A small contrastive image-text model, trained from scratch.
Model: 64-pixel images, text encoder width 128.
Data: 90422 training examples, 43.6 epochs.
Rows from block 4 of the text encoder of a small contrastive image-text model, named by matrix and row number. Rows with one number belong to one neuron. Each number is 500 + 25 x the weight over its row's rms, rounded and kept within 0 to 999. All counts start at 0. Numbers have three digits each.
Before each neuron's rows are labels from the 100 texts, of 14848, where the neuron reaches its largest size: "tokens" is the input token at the peak. Only what is clearly more common there than usual is listed. The data: photos of plants and fungi (iNaturalist).
# gate: MLP gate (text_encoder.blocks.4.mlp.gate.weight, 256x128), inputs 0-127
# fc1: MLP up (text_encoder.blocks.4.mlp.fc1.weight, 256x128), inputs 0-127
# fc2: MLP down (text_encoder.blocks.4.mlp.fc2.weight, 128x256, transposed), outputs 0-127

tokens: "magnoliopsida"
gate.224:501480469463503458522536511497518566525491518513477512521498485505524485503500512470468538493512546508517495451497520526512530480481553478485522499458519545504510485519490472481520517509495491545504514469501481489503511505511503530509468472489547532562485575481487493477531468501522490500476479495529486498457451503506507494495532480481517489521498489486481474504467500470461450487446
fc1.224:561482502509476481475506469492512518475458510545508476484479522515483489485473500457511504493517448524508479519486467513502502482515490551522493499511502495543521506514488529494511482448482529500500436549512484525458462475523523470536541520484499573501464488508496460560490515523483514510494492505501523498468524506532528489489487526536478490472514448496515515467469511505520511476491
fc2.224:510478516489455509481510499511484527492515519534506496503482528487493481529494512438502509500500499532514496511526445537502516466477524514501500495514482542531522532486487531510489526451485502494520463544514459474494474444489509528516511518484523541539509542526523459528522497518491448514502496491523476497455475478525501476485476526551463470480540472502514537485435492480527474493478

tokens: "-"
gate.24:503517488474504522514526466515527507496516513533486524486532519459453507480528482512520523477498485479535476481520512472528505526485482550512530540508507490473488534520544469475477521463556449492519479484450525454478485518511562490504501527493501509482451485533508502500492450483536520529492504489511459473502472521467492469513496489511508498490526521519479461479522541521476496521446
fc1.24:507491513517497504504532498526487514498529524485467484500561465482463502516518488517495519490461478492492494500537511477499510541474525513484525509520476485476499491541545499502522477448543475488493512491507529468419441511514529494482481478501527484494471544454522554469483490495496515506461509499490503485540517512480483517458470479510496506512556501545464542487551508519476504491497
fc2.24:483525485522503480486507509527489537515475488510532495477526508499489477447464444540470501521479489445505487513503534491468473530495488510532484516506533485502466471556524507455501495484517519454509502514492523435448485492496526468504496505509504480536487537478509514536536504493514497524484462489479460465507497528506483546486484483456537559511495509521481502521536526516486535519516

tokens: "magnoliopsida"
gate.204:522519475489492452543500512525569548511523497495507480557480501517515525522498506516489518465519503450508489465491525526521528512485509492501525518510457510506478518511502466467532509532499441497511514454477501491529517524488501525494469458507562526539488510482463518455462504482504470444513524502504468520493511507502465473515488505510516506507453550499509483472500491472470469484496
fc1.204:511472571482486538490493520523513442523519492491487497516514484504478511484469457480516516490526470483487502543510485471526510518493454534493524529519519500520483508523508521528489474506473508491466497519496475493461432532466484494488554498502489546474486480496508467497517510487439536479522494515539527530499550505518502459506504499496480494468487491508516571445529496501489507492520
fc2.204:492484542456473512475506511510519476520540504525499474479480476491500515472455466483509495485505458480467513584496495483543495525458476525448500498506496491550543476521504533529512491463454531507483493533509476528474481507475498512487550536501491558454504489521517488516487516493505490504525487501510524494484517472500513507502485528499505519457509458520539553450500492494477516506503

tokens: "asparagales"; "liverwort"; "lunulariaceae"; "flatweed"
gate.175:542533506444518494516524553482531520502490488517480488521519507523498491465469525476468495501505513489511486516491486481485527489506482542505493482456448502491527519497499500489524495507507482514467507475492490539528476520481464456528485491463525473554506458517467497477513461489505500503486508510524522527540486504497464478461498523477461476454488526545557542506554511523545465474495
fc1.175:509517478519520456504564506481470458473469493527547518532463518520496494480478519458547517465509528469476502514505480490490531513518487528527484458475495534523489531499495488489497500512517491502506506449531552494531518501503448501514492473474488514530517456546452495471485480468531534458472468520528490490526502488467483482465484536509481506500503524517528546513517526507510475518491
fc2.175:518547459506494489496516489493526477436480479526522473518495507488526497477524525491497464507529530470509470514463532493470562541490490476504490502505486472517495463515477519506490509486484482483520505482527471516496515499524489507524449493540503525499504553503465450494530462557553527516474493499492496463490465510508527487471522495496516528477457502522540490458489527481489500540550

tokens: "magnoliopsida"; "incana"
gate.101:444503503535508483508515492482497501506539497460491466501518517490502524545536515501553535482497543421508463473506512517475499464516499478472507516473488477507504497485539494492535488579473492492475476496487485498484500536471556528535485480478511484477502513457492490520483525476494483474484498495559489533511463482476529509475513471522493517543500546483480467524483473505502513511505
fc1.101:472444476476489471506499500483507516521496497520480525549478507508539546527503485527504533522482480528501483434424465500495479466482523457488524511447537475508486482483513504480506504538534517511513548519512525517504476518554523501484478504476553460493474505512490488476503517513510523469496482493495490528495501477465475481519494509475517515498543500468529458544520527514526509472485
fc2.101:477491521492472491533469498486490474488455491508533497540529493479555493549532473537488544511511479524482508421474488521435536534498508452526492519430513480456507501473505522481512466507491474538485511476513525500528512511550519494506465493466524531515503491514475490475483494492513530528508518487515480538523491506512484497506483513507481486506474514518463481475523541520491523480513

tokens: "loosestrife"; "robin"; "ericales"
gate.42:465485460531465494499528517500495525522489542491502485509469498541570508452499505504490480523448513505515498457532502529532479492482485503472484490479494470521481496486521534504525519475508513534475479516535492555502480512504481514555526520531520488510460482500493468476529502497501477528479468513491490492535500466521509442533501502504486556426478485517505485512499471455503525522474
fc1.42:507505490487458542490525537489494471484494516481469481463459507505521517486512518477533447499507506471480461476505552506509509501511513475499522473500497488549463434541442497478507532503548531511480513519502488530502497486526486518509475496524512528510464499489449522509504497520513475501505497503551494485508526522504541500540483490556454527447460463519498506499529476491492482539491
fc2.42:476509518463515500504496551481529518458465509497451490462464518492491471516546493468520534471542492453497522528512516531497524503523490486505527472467496509483471461491485534501496494509522511492524498512466482497505485539490526561529473496518519508539503515457475453552499479468526517480515540536498533509522524508494509492504495496507460532506447439508499463515504497473504509493458

tokens: "-"; "caprifoliaceae"
gate.39:496485540504459515496564535507514554483489477488487521517509518488494449487516482481462532451500509478530493523527528491504507523501486518495469507455503507483571517503503463483507506543502518484504506481533535483489465510504496476472486511508570491486492483527469510500533496504487486486451459532503499454457533474505533504469499520469471514497513476553480528483495510487473526534519
fc1.39:495529496523515459499444523492471493523491520527515475498471497485538465509504483507525493516478526551459484498449466482491466511494532489483497496506507526496457431475526566515490485544481502538485550510537500531509517465488493506505531484500474500523522451479494471525498516477455494513505484483539520453570509495479482494524507496497482479467526539509506487506476490514518498511504
fc2.39:490520505517500566460476528467470485505507515516494513530457560500497521541503527528506505503529547550499524525482482497504541487461528499442530491540490471505518474476498460511516460509458490496473523465515491553545492489515498530519475506492485520494492475509504518488500463479484517461506554489522498497509473470479491467493504475478460474468493471508479515473532520535519494484491

tokens: "rubiaceae"; "pinales"
gate.249:451503498503466460494557511526474488471493475491537491499512473520476481481506447503504498493463493488529508511530472494482539518491495542486514465483483524499535561528477513528521515529506526487513508541516517493450512489493514516442498517549500512560496501517502548514505468466532467491476475483506500535491514529498478513492518470503532530501469488444477484522465517465518522524482
fc1.249:533475481510507497514447524477507501522532515507494554554470505485514471507525513504502512436476517548472477509482510524477496487552476495517513514539521471495493477460538453490462499504487504512476476473491463499548514499489498472530542523476511525507484489474517464534507489501478506534506557471488494429480493482475525507519475464479477496505537526524474525512489477479492498469503
fc2.249:515527478449553507499536531447555498504498497497501528487467525488511491495483470522508499460501506514487538499477527497485453455516538498511525515559458470484520500489490551523515520486532564511454483497535525515484476505518516475502478492508501497496522470499513532512482499510476534493491516462498496498519498505484509497510518503507508464448469512495462532497474493524461435454520

tokens: "discolor"; "apioperdon"; "canadense"
gate.104:493510486551476490536490518519464492494505486482536483551510545470507502461455531457521504486463477465475483487511517498495504508506539487514525535511490476444505543508483509500477531473509504535549509480490511481506498498509510555494504540484518443474503485490503524505470493532532528451502482519477475527501488479444499547484529516461468508520449467515502505493498496533516504465520
fc1.104:518500506468505491446500497466548529484481503498510505450478454535510538552526501508479482525508522522525496491523492463501504464515454477533470481471495512532550466452526466484538450525492480478457509499504508500523507513472485450518501492498525537524509500514479488495527530470487458536479491484538516492470502502538501468528491510510538472504514510507508499501531493456492519549472
fc2.104:474489549492519482492494502500509511493531484468479479475489499529504533528489521546504534551496503530521514509513514514489519533480460501462509458462489502552493527476534508517557488492513499483463511475510546499507524508523485485488489506475474493491485490571508457477483543465475517484477487488527510502480486517563509501483437502504530499479496512521469463525463441464507480497504

tokens: "euphorbia"; "vialis"; "discoidea"
gate.69:452478520507442489507534544529468526496513499479535489511482447527509528539451536543520500469481497492531483492473489491438469494495468486480486460476514494525490538466533541527498546535519539497471477534501475505500503492520550511525485489471512455507519485501502494485515500512465510490503503481547504553483498507497498507517504462499552510491504488458458492501488517522485515494504
fc1.69:534508482499575485501538495440490488506467499506459551522517515520520489496529473486510472493477507452542471467485518516508528516495478441471578517496456508522509520481485486521532475540488471499503482499487530490471497490452507487478492476510458493488480504498511560477516514486449503498501539523488532482503497487519500473515487537487486496496510485525525513488511488504506519554526
fc2.69:488469552477564510500497487497506522480490513473487563509519503495506479458528508495541523502497545509486492465516469522538496468492498492509551514469470506526467521492505509475531485522499487491501527507539477527497507478443533480509497451532517514500459506496532520496499555489468496497521509513475525523499477496462479462491449482485468498496524495526446480504519533462456513493541

tokens: "baccharis"; "glycyrrhiza"; "milk"; "giant"
gate.74:469559467500534506438500495522480505473463524488499511521484508465519494501499507452496510475516531507503461504518510488509513520448467500498497509519464535483519506530567489484502486487506506525535483500506488484489540544519485467518529537504528503469468491484539531489515491536489536494456459500500465548508462490487501507504497457505473519506541498430535483462495495517531493519488
fc1.74:448495494482506510504517501483513500506461507492524519493558507480487495515475472496503486511515516543510495508537518533508559502466460441465483465490514515489488541467543449454480510502480466497529470485540510531511564528509477498487490513534495510488518474493525506514467509525499493480480479527483496499510498547517479435490454493508490558472530511494517520520515489489542487488473
fc2.74:495459489510520468460500473484491472462476459495537559521508463488468485509507493482480453526511516517514506489524517508487487496461512493495487492500542492444526503490525466477503565461540505487532464492469496493480500538526521512496472514538512518480498471475457494519509513524501517467522507537479451495496489474541523536504487532553531556478519498485516514545500510511486475497512

tokens: "asparagales"; "bugle"; "canadensis"
gate.43:539464496505512488536517504492509517517558534505485481506505495538556477493448477500536476453520510499539538514497504472530499536480488493520450513513501500523456511519553467534519503509522511486498489509517495502538476476533490463493517506518503499499509486474505498497488517490477470489542539481529452508496467513442469478493474470452469503492478485513541501486508468462461461507535
fc1.43:478511487496510520476477519482519500542491488499498532477524505489460523479492523507467540485486538505474474489486445514479469486518483488480516510482458475499527507464440539498483508502501544498508494480449519472469510544467455543488503503493477511497498498485498502506511470536500509529499497519465508474535482462545502560552523532514526487534573489512491497512503483535539538496494
fc2.43:500461512528484496525498527467498539506521483498518487532517491466488517511481512523478562456493505520461512500474509471511493514504483471532505481495464539526512532471479491483506528504485521484507478466461543493479536497461525559476488466488512490483466489556517533499534498518473524526490479544513526518548525476480480543507506492484517525517495516458434463461484469497475506480500

tokens: "poaceae"
gate.20:477529507546506507517489528497534491475517541487451517541519487473514475526425523503497496520497496544521522498524501517468528531526498506500499466496478489475480523491439541521508511523524535539483471495458484472486491497537503491525519498519481492472478480511473528461480470471514491497500527531493528524461490482478538487488525555498466509484510507520479515485479516510452432516487
fc1.20:519523510493533513508543523493489467470507484445522520516495503518520419508467498536487508479513515541501474521499502521520512521487472477478474517515522448532500501500484484510521487495532482533494469512493497501490479517500486521516479454487491496483537467498490489494561499491523529507536465561510552510510510456550505440488491474500531528474483531447506466506488496489513485514462
fc2.20:502506529503546502489543516521525489521539501534484510501518520526495479565452479513484473465501536499473499488470487505466503498456479478498473517526491531461505512558534498525509496540507480500511504481525492488475482525495487521473492459480468519496544493528521504495536528493477459452513460511500488465506518473487515505464450457516561495525513559502481489509491464476507492501470

tokens: "borealis"
gate.47:469489507525498466531529518526513489524537485432480507526522479541522539496522511492456479492527538458529531497477503511521481464491515514520502490469494513483507476454497493491548498489562477488524491456475549470483535474480475531495519508521523496508475489472478503483508480475486497502501484533557521465459460450524484507529475537531495494473507516509505467512491500465523498510476
fc1.47:464517531488502520484527490494502464528515508466516522537487479550475470538505513511465486491518493498516522539509504472548460508453497527487532549495497497498485518464498532549512450513498511544527470514520500480474495507474482489520528513483483502467471479454472503510475479483520495483537479458500506466539483486554507522523499502505465485502555475558515505539511477487497499456512
fc2.47:490524488560496477514542491474494478465492520467547507497536524478489460531455514462499492513502481512497526550509498448473491520475472526522479488453519505520481516514513504540514469499502456475463515491528474523450483514462489506532527528497503516475496493492497503487495530494506463498473463474526542481519498534507520497552494499518477505488532490534581501521496513470522483477491

tokens: "yellow"; "cowslip"
gate.166:517489576498472469503476516507480497524517534515476464508512491493466507503458499482489543503500461505489476465494484522497473499506548500504469559498480510489514543519482529530500535526544467519486499471506578507503502550491552500526510485515518477494497525499517494447469477500523484470500501490474505515508449496512501508504475444487481485533491491517498514463483513431516493518515
fc1.166:516497561484453454507470494504466504506520522509475463491522463490474495536471483472523524516504466522489505485483494490522485487514527509469498530489486483473545517529505563531483530500557470502517514494522558521455515554488546500491508497532517508517499522494524483457499470511515497480537497484439490499504476502488482509499486455506479477518501518511501534460466494449535508509524
fc2.166:463518540502492502496526489505460546511512488505517491445535477490468507502501447459482555543455474513516487486537520453500493538506541478500484480493509489484515465493484527492497522510528499491471520513485524524559504500480523537498483487517487522485490512485528445474477488493525489431518475549451505486531506477486500518479497506488485519518483491518531547505463498494525523540488

tokens: "equisetales"; "cerioporus"; "effusus"
gate.87:479478509491496514504501517500530500482466519492496458525474482488556528517486540515495517507545485516477490554524497489507495499482489512513520498482511546474465480525521511495484547516524506501498488485494491453499486500546512468507531503537507499501497490497491480486435494517487502512475470457516520479513474491500524576501466503510453479505505518442467437452525490510449545529526
fc1.87:491485481501523518488519506519486457491471487498512505497515514523458489509520472492488474531511529522492501473530476520500501517489486504501488513466468454529556483435473499496501498498506509522467478480500554535545484497550495482527470495511434501538461492471541535483477515488459486519534555501521473517501482519480484502479503538481525552470506480571497486500488493487469519490521
fc2.87:527517481464510536488477495455456495519499493520495499514536472519505521539505492471522506505523508515483475499507499440524511527505474519518501525485557470487520502487493507475549500520539473511476505463516509510548465461521523482551509520523483493538498506493541509444491476448467475473519548532490497477454455497471477467508497522499503523484473524516462533479507480503502532474518

tokens: "creeper"; "sorbus"
gate.9:496538514503462482539500505476507519538477464497496499511485531524476510488504539457484493533500544520503498464522493534562539506452476528578489502487480488476535501514515484508514463506506497502494534510529501505497482498493525493522475472483482483498516458509447504511499528524529473490478502467527489524514483427512446523522495503469487498509507485508498469453504529520447477518532
fc1.9:501460479476538529503468498547465454450485572499512502484515484513539486499484506539522559508477458501469494505470489496447498504497475483457536509492487475494452493503468496544496543490497494494483465481450506479514524490499522462504512515508507491519487494461551498516482497508490528523514493530485522499493512518503505476483497492564527532528490515518503541533509472469511542481494
fc2.9:483503500466491497496493475517512471489497497485501489459503509520534532518492480521486509517467470547512491500510509473500464475514536499482498500506535514506468483463448444512485468488507492504519486515471578471448537532536532516495530471559493494489476479486522502511460480470457482500526495533521554469528518543518529478518537481479481502530516500498470491526517484546514502528479

tokens: "lysimachia"; "aralia"; "stolonifera"
gate.156:478496534523510508522491502561503517507514502504535462510442528482462547475478540459474518491508548486498533506449507502566516438483517509539519515450492455534467500491535489487509487518524510471483484514504484501516508501493498541535477456521528500500528508480487539494497501487489508506511461498505443497463483480488490522508467531515488466530538508513513473481498477491502505482532
fc1.156:507490524469498497495463511488497486510495500525469561499546453476547482495522532574511522488468464501488484506517491510469474541538477484454446489508523529463506462508494503513493484461476458488520545493519505471521526523525510504470496508474531509507462537501504508532500506469503479506509538488494545520544472496512490496508537471498528533508482491455520506512481452487469514506487
fc2.156:509505481477501504505527484490478505512514488539468552542527491478554525460504524555511469506431474522505540492508433477483535535499490490446443461521480505493497502480510543508498510496530507507509491503497541467482501465503508507518492495494498508552473478506485470503501473483486491492513502467519489511560537533459515506504498455474547498511515480489505513532512462501475508495490

tokens: "caryophyllales"
gate.108:520480507496503537543541482506495455471519504473528452508487493540476494495497519518512493512473532478529491498509496524493475468476458490516522512492474538508496494474493484574507512497517477491491477509532491488510471496546530532506502482508500532471470471501491481514505467537476466470559487462472457501511489523509481487517529529491538540545473501495510490490433523543461493541478
fc1.108:525451548480487476505506492486518520471483487495523469480478510484499474517496509514515483487511527515466489484512508482510525532486496520535528505494509503451502531509498454549496488460553525516515443511542509491467499491498472508500487467524493525458494491522444516522451508557517480485528525507469483531459529463496471529509503521468523477558511464478513494522498553537488484508506
fc2.108:513452545498551511499488486497498498473461519492482469449507513527531466513521468528510500482498495524504516480513517483511494472500495509492499465497496507520421542516507441538489455480530458478479507509540495468478489515515487478504508470500514535505519502531488483486520470540508469463507510518492458511528513490527456492527534519473563504514503462539494502526541510521476537475503

tokens: "ursi"; "pinales"; "cerulea"
gate.38:465508484454517493506539501547495496474456502528528502478515501490511543522493498445479494467494519492511463522533529551490531505470499501458519468513495569488508543519531506465506485530499506506526491485507516490451520499536525464498493485535470518484471454508490494481493476515486534498475472485492505536470504527473481512502520471495500534456510491446544536504496464523526533508471
fc1.38:465475481492497506502509483547477511475448503528523503505516486494502536527524498456491507493483543515507463519542515519487493520451466500455508485507498549488521535524526513460515479517487504483520516461507500493449547514528504465511480499500489509483469481489521508473478483510494549494471471505467492531498506523479520515504533472494486539443484510438540518531481476510563543500504
fc2.38:531471474513475496468475455507456465469521493488494497520518505478530514542462518472472433523504540486502539482510533506504530508478459485478505528518495518492533508531498515444482514514491485469530486490510472471475534504470527482475465441507482530475535490496477552502454511528520538495524508526524512513526500440504501507524521520489498515503494525498536544513495467504521519490518

tokens: "scarlet"; "maackii"; "lantana"
gate.60:477537529512481494496487492511544520523536493544482508473508504463493515486476511489472500479495482465501482494478536524570538569450450453488501497535525503529492505509523534492497504535551534498481553477470513483496458504501488505480464466515490547524494495498455465485521500509476539516508478517499490534512473464474499492511501465487457511498510481510479511491510515530461489487524
fc1.60:505466498437518497477504561511510488504466545424454489506488523528529512534496467456494492495484469505508524522523539493483509515500486522456543483491507529486514513537517516510512503498472497535510501458499475479511500516471459512507484517486561541495507493505506518476502511513518483465484496538473495494503507528506509437480494541496507467506491484495526527505562485480447514524507
fc2.60:505497480487501502481499465525511518496496539513484499534478480542529498463517509514527498519492468512537495496471483498496513513520514496420550492548485491518491505521502484502509490501440505571538478481498455515496502513481470521462514458542495521505484507455491514446489487541505482509496532536464477492500497494526506466504468511450536516487470494464472482525496523514484561507525

tokens: "pseudacorus"; "cytisus"; "plantagineum"
gate.237:474535535472509524532474508528496570494476506442522517521496533517524473503454478479533505549521462509503460497471499447516492524485514515508499529508456490503512530504506507517505527478500495522493496489541486471530516502533532534486480501467503487486515501492501505484479471511521499520493510497493500474469489473502454502534479517496471560499457521459453535460518477518499462549465
fc1.237:519522493485492486505487472501473480499491492485459490531476488475515537470495505535485480463475519540496539489511477518454496455539517502505487504459518511517478500505504553529493527499478526492463513487479553526480504512479535477474487506486502536514477544507468555492526459442507490534532481485534491493516501536503525501479521507498480451550522508520508464543447527529473490474516
fc2.237:492480515460517499502477493516468531511467484485487477508491487500512532547477519530551518491490463504527508498517484502541495498558506528456524508457536491525480464502492535518529532511492556478449468502526486474504515480500469468516488517527500525491532524490489521454541530494507491478505509496510512463524454537507532479483535487496465500530501511484479505473445513438480460489490

tokens: "-"; "palustre"; "crataegus"
gate.194:493527484487466545487473502539488479501492577511521501484519459468489501519514452470509512476474539489513520494525471489561475462501503524506503469536495477520481519536508470472461484474525512532503466516526497502505459489486517518533538474458448472525495489470488519505476476511490526489484482474525489508450522500510536483525497479450539514517521525532486517536520532518486496482495
fc1.194:471540478479469524550440499509544519512495506530531528472432514520532485522521491472459493505508511518491489526462440509536495445559490508501533516495489522508508506442460525506527515508497514517499475452498499507493522515504484500461516505539503519486487515493523497514518520521507464493501530495538496521452493490506482527509495463520516487478511490506561506488482513506538493526461
fc2.194:444504490539476478539520501484485505455470532541520493515454480500486502509515543436513484499462467575507488528518463491510500506524472543500566463479487510475491509498492504502539501497501534507535516457512484517521553508499483527508527490487499481472512486524499513458524493532487493501456512511504517525473458489492534491529499463513486479483506523523506461484462522505503513472512

tokens: "dogwood"; "weymouth"; "partridge"
gate.70:549535493521521458533495509527492507481564489470495471513495520506524546492513480490480491524502498518519485534492524485456541493470499518519518464495465476568456535466454553498471474506515499492480494463500501483529497500490490493507513481494548469503500524471516538469528517485496465535488480510475491524482514523435476493503481538509486489486532502486519518485491545527499456506477
fc1.70:496490474469529536487508467486475519480486474510487503508506464471500491490514546519516501490490491531517507495481527508497527460502534471499541558554459506464478463512526483496468485520479446493525494439480502553492487437561515497512519487489546500496457525486502481487509507507499572508477489507520500498505509497529495509524514491480521504478464464524510532489495460534485475529518
fc2.70:495467480494545506528466540504508522527507517514487513475489504478452468451506474520559535494454501473507481510534517524497520492499462538496550527539512506473523498454515504528497494522481503488491486494501505547488503454518536468532466521452479491506491506514497481482465503533527546462460472503465504472529498496522518538522550454460488480520483526494479498513489488495510468501499

tokens: "silene"; "sylvestris"
gate.11:497470537537509507531499468497519500507547513482551488476467497488527485499485514439538526488479504520495495478506442514479471520538452457491500495505472516498538524521509471549519505463516509488526434463483498503487516530492536512502548522478505430484476490487492524513494483527469475475509486523509479523507507498527505502553480495497513509512513501479504510485472530448503519493552
fc1.11:483510524535525500519491467500530493521529511500540471487453513498531506487483490456524508470503486499497503480495454524468460543559478447505485486514479519481542527501505459535540507457497497505528430462484487478511514525504514483528522522488525437490500505479475504520484471486482483516513489525510490523534524500526481512531516478503495488487512532468492496493465521427514535519522
fc2.11:542517504496510499482490505501495489581450522471563536486452525505511512489527510459521491529528504544464537486491503502446486502538507462467517482506493489493548469531455459499483516520492525503527497492494473517473519516502446488503527487502471464505519475476499497550494455485501521438519495528530485521490509533506511538515516460461505487504479505503508502492489518487495502492511

tokens: "virginica"; "acaule"; "paint"
gate.81:538504514500502512476490515464492497473544518521496521481470493503485516432450500528481542462507530490469484477467493537513514525505473487478512527521480514455536504467484467476500497516531522536515505498513515529453478516511500524487542551466527452504481537514478439477493489516472510508513516518545517548489460530468457499528529508508482496483481494485527528516498499496476521472526
fc1.81:462493503497505517516477487513522477497473447458498488517542464478490488490519485420472486503498492520494511534515516466507497520497522494527537468507478480521497508512525498528463504516514530520471533487486490461536495500485478489486484495551530561463505483504496536521506512459550510442507504462514504462499530480528549463523479478479529513535483529531479486482470525514487531531497
fc2.81:484487513500477512542453516487461494494468466458494485496497518500529536535509507440486520506484498542485500538508535520461519510486531504540497473504471532484479477456513531492507508542563474496501456495484450491522500448537492495519507503509508473496507506528492543505487495488533486505485502498490539507505488490534464479548486476481540510510523536481524467456440523501483530517504

tokens: "borealis"; "albidum"; "indian"
gate.142:525490505516508493515507512503500505475492458500483487518466493468502500487517519485487454458499548515490549534458511451531543483491493440518529492511491506484518532497500542512545508534522519493468479484489508510494520463442495484543537473528546457517460520491487540476531490508474517519488452511479480506486476485547514480538484508495477475494514487556457528491507477511489503471512
fc1.142:529526479481518487487436512517473563533501532498497508506504504513527510486502543509519508485531425477499466496548472516470494525501498510511502477503526476462457488486476504509457473479477482495503505509501536496454471503553529502485478530487507487541466473513515486505507504484480476495526536474483520531525535492448517504513495470488520532535521537473498522448517498542509462511514
fc2.142:514518515465490479486492544508479498523484464539481521516507538486511538516476555504508471479460505474483505488530465515508509520501507476485461482547483498480505500519502573507501545466520515474476518524499497487496439463530535550465500518518492505582484459523498483491476487488480509497497534477504488515504518543468510478494512482483496478519506479445515510445497470514500510521494

tokens: "silene"; "bindweed"
gate.248:518486529497462517492494491503481485537487511520544509490494517495499519466500505470459478480490524525499508481495505520441449516505481442521513485532497485549533505500507490542574506497502500517508477483505482433510497522503544493488517494476514434508494469492513491498510443495468530486547487498491482500517472501524492581512507502545533522487471504464472504490482494487535485512512
fc1.248:483526460475464496491518505475491492505503476503493534483518523537534498494469514551523493551514508447496532517522505500566540508480481516472461524495522518533470474480477504528453503535520507490501528472475456502484534479540493491512487495525486527486518507476482483485498535508528464533513507453484503499540531513444514456483494461504513466528457501539502481500525475519511503536484
fc2.248:481490514487480536514478535488498548475479434537503513483524494454501507502466490497467512470482539494508458500543473477547542470491511521504500524489527492547482498436512504542516504528513499480485492484474503507501505507489500518522461520533502510519527486550472520499515498535479480557526483487484534499470458481467491492490456502462510496546505505514492518454509454535484503531508

tokens: "-"
gate.5:513496496506507509476489528573488494467507498502483513489518488473514469517452496485484508467494500463532480477483483476480477509500534565531527510542465455486497511533529477506581495534544498509547485511489501493487446507541478504535501499494482462551496554488485514481490494463453511484507519491509516495486496503494490498479466461513503535490511534534467536468498493501478515493514
fc1.5:477546547460484505545510462511479496539490522529528485531481518483523535523500507504457456488487476510462502514478512503480484457523547468491465489477531506481494522457460526530486519485498494526486496518514479495521504479486478546486503533528548533531530462487525519505522511507465505463468511518542484517502465483477522484475554504495495459515525469483491477503512485489523460534525
fc2.5:467509501490536523509510460472467506505488502515512494525470487487515500533537562441496494459517482524471516464517475494502504490508519487486498489476496506528522530479464534546523526504501451537491518500461470518513504514480473569529502507510515572479504470479539504479466482511477487507551512528503496525508500476486488481501517506535469441514507489498507471498486462499550471482476

tokens: "asparagales"; "birch"
gate.124:489486523513500545495531503481490508483505491499488529490475491468505517499460512499518511548476526462531511471510496507544498500453496536516472481499490515544505469491546485481472491462531476517506499555487484492519482512512533493475509491438534409494529472523496490468485458499528541481481479509533532517501491515486483487470529521497456539535501529522499506462513514497475529531533
fc1.124:526485513508474524496507548506519510488532512441498484509529497476487506477534485486479478472479480466528483514488477519526493520529523514460472539472480456470483539521515482465513515500486519502506491503507490468507485522499528516514494513496462522498460497463500547515508523491511500511531440493487458458544547508550500497543503486454542516472503486518454517505537540535512500458462
fc2.124:552518500479478549487494572497498501532466503485487448472541502479516536485493473516491458505498506499484476477467522514508481460473518497492453494541517452488490474530541492487536522500489503508516457509498472459511492520555467478526544490487496463496468521481548556529498525511531489523517514477510488464466523497507479516526494521458518526490498480488459493504518501506523504496490

tokens: "crownvetch"; "convolvulus"; "ballota"; "ilex"
gate.63:506534468500482530511497489501498501513504497491506533507515551503488464506456511506447561504544519500487491508492490503529471475502485492478494496499440465500494522455501498532500502557519516498463504541528504498466534516531472523469508505510521487472542481465514528496556469481494538503483482462519469508521456463505543491519474502534524482510499457503465518476487502499489458559486
fc1.63:532509491512498509474495533513478469470501497504520511451513481506531469517547488482524473481477513466482522495495509494443504448495491551505512501455525521493518483490498515463506479486491523471559499467515519531563461484447530452490523483525486522515501501500502489510464485516521493484488453525528553514499509520527474484490518527474500535476531548519514480492496482506482555465497
fc2.63:471555535514529513543514497514453524479520529461521534499477502492511507491536457485537483453477491480489515503536524497505485520526464497460536486480510537474508501492524498474537504509514521544482538466509454496454463481497492463535508510493505472495510512490518516474491457570497506468508498495489483414486494512514514492511481507480493504495494519475523515495502482536471540473521

tokens: "scarlet"; "fabales"; "sapindaceae"
gate.98:479550524510452474475477473488542478494515489551495507449475494485516478510458517567508470487508529495488512443501475466548525435474528496502539500505494494530507548451510501499490488494543523508502531517462498474500508490543502505488476515496462501490503492539502480477539496481508486500508515450510505498509481511520492528498476431497520543494494513502481542494474497493525510515496
fc1.98:521450507485496445502511460480540483474498538472512515530490494562514504519480497505516469463476509498492512469434514489494519428506527556505553493485524458470495506521489479512529518508507490528515449503515521498489546525559531499484469517483495486525500491491495514525520519497536475523498491485457518486503474511475541509480509494494505505521476522526490509502515508516474509513432
fc2.98:507518477470491460520442442507484480522493532510481535507501448527546532486470506490557483452500478493489582484462503517505481468535522501459487528532500466487513507494463469511517490531519503504478497513493506532516498506551539526486474484460500529492490501479502526487530458464478498553502505536486507516489508521509505507492498522483484459517474517478505520481501498482506547517500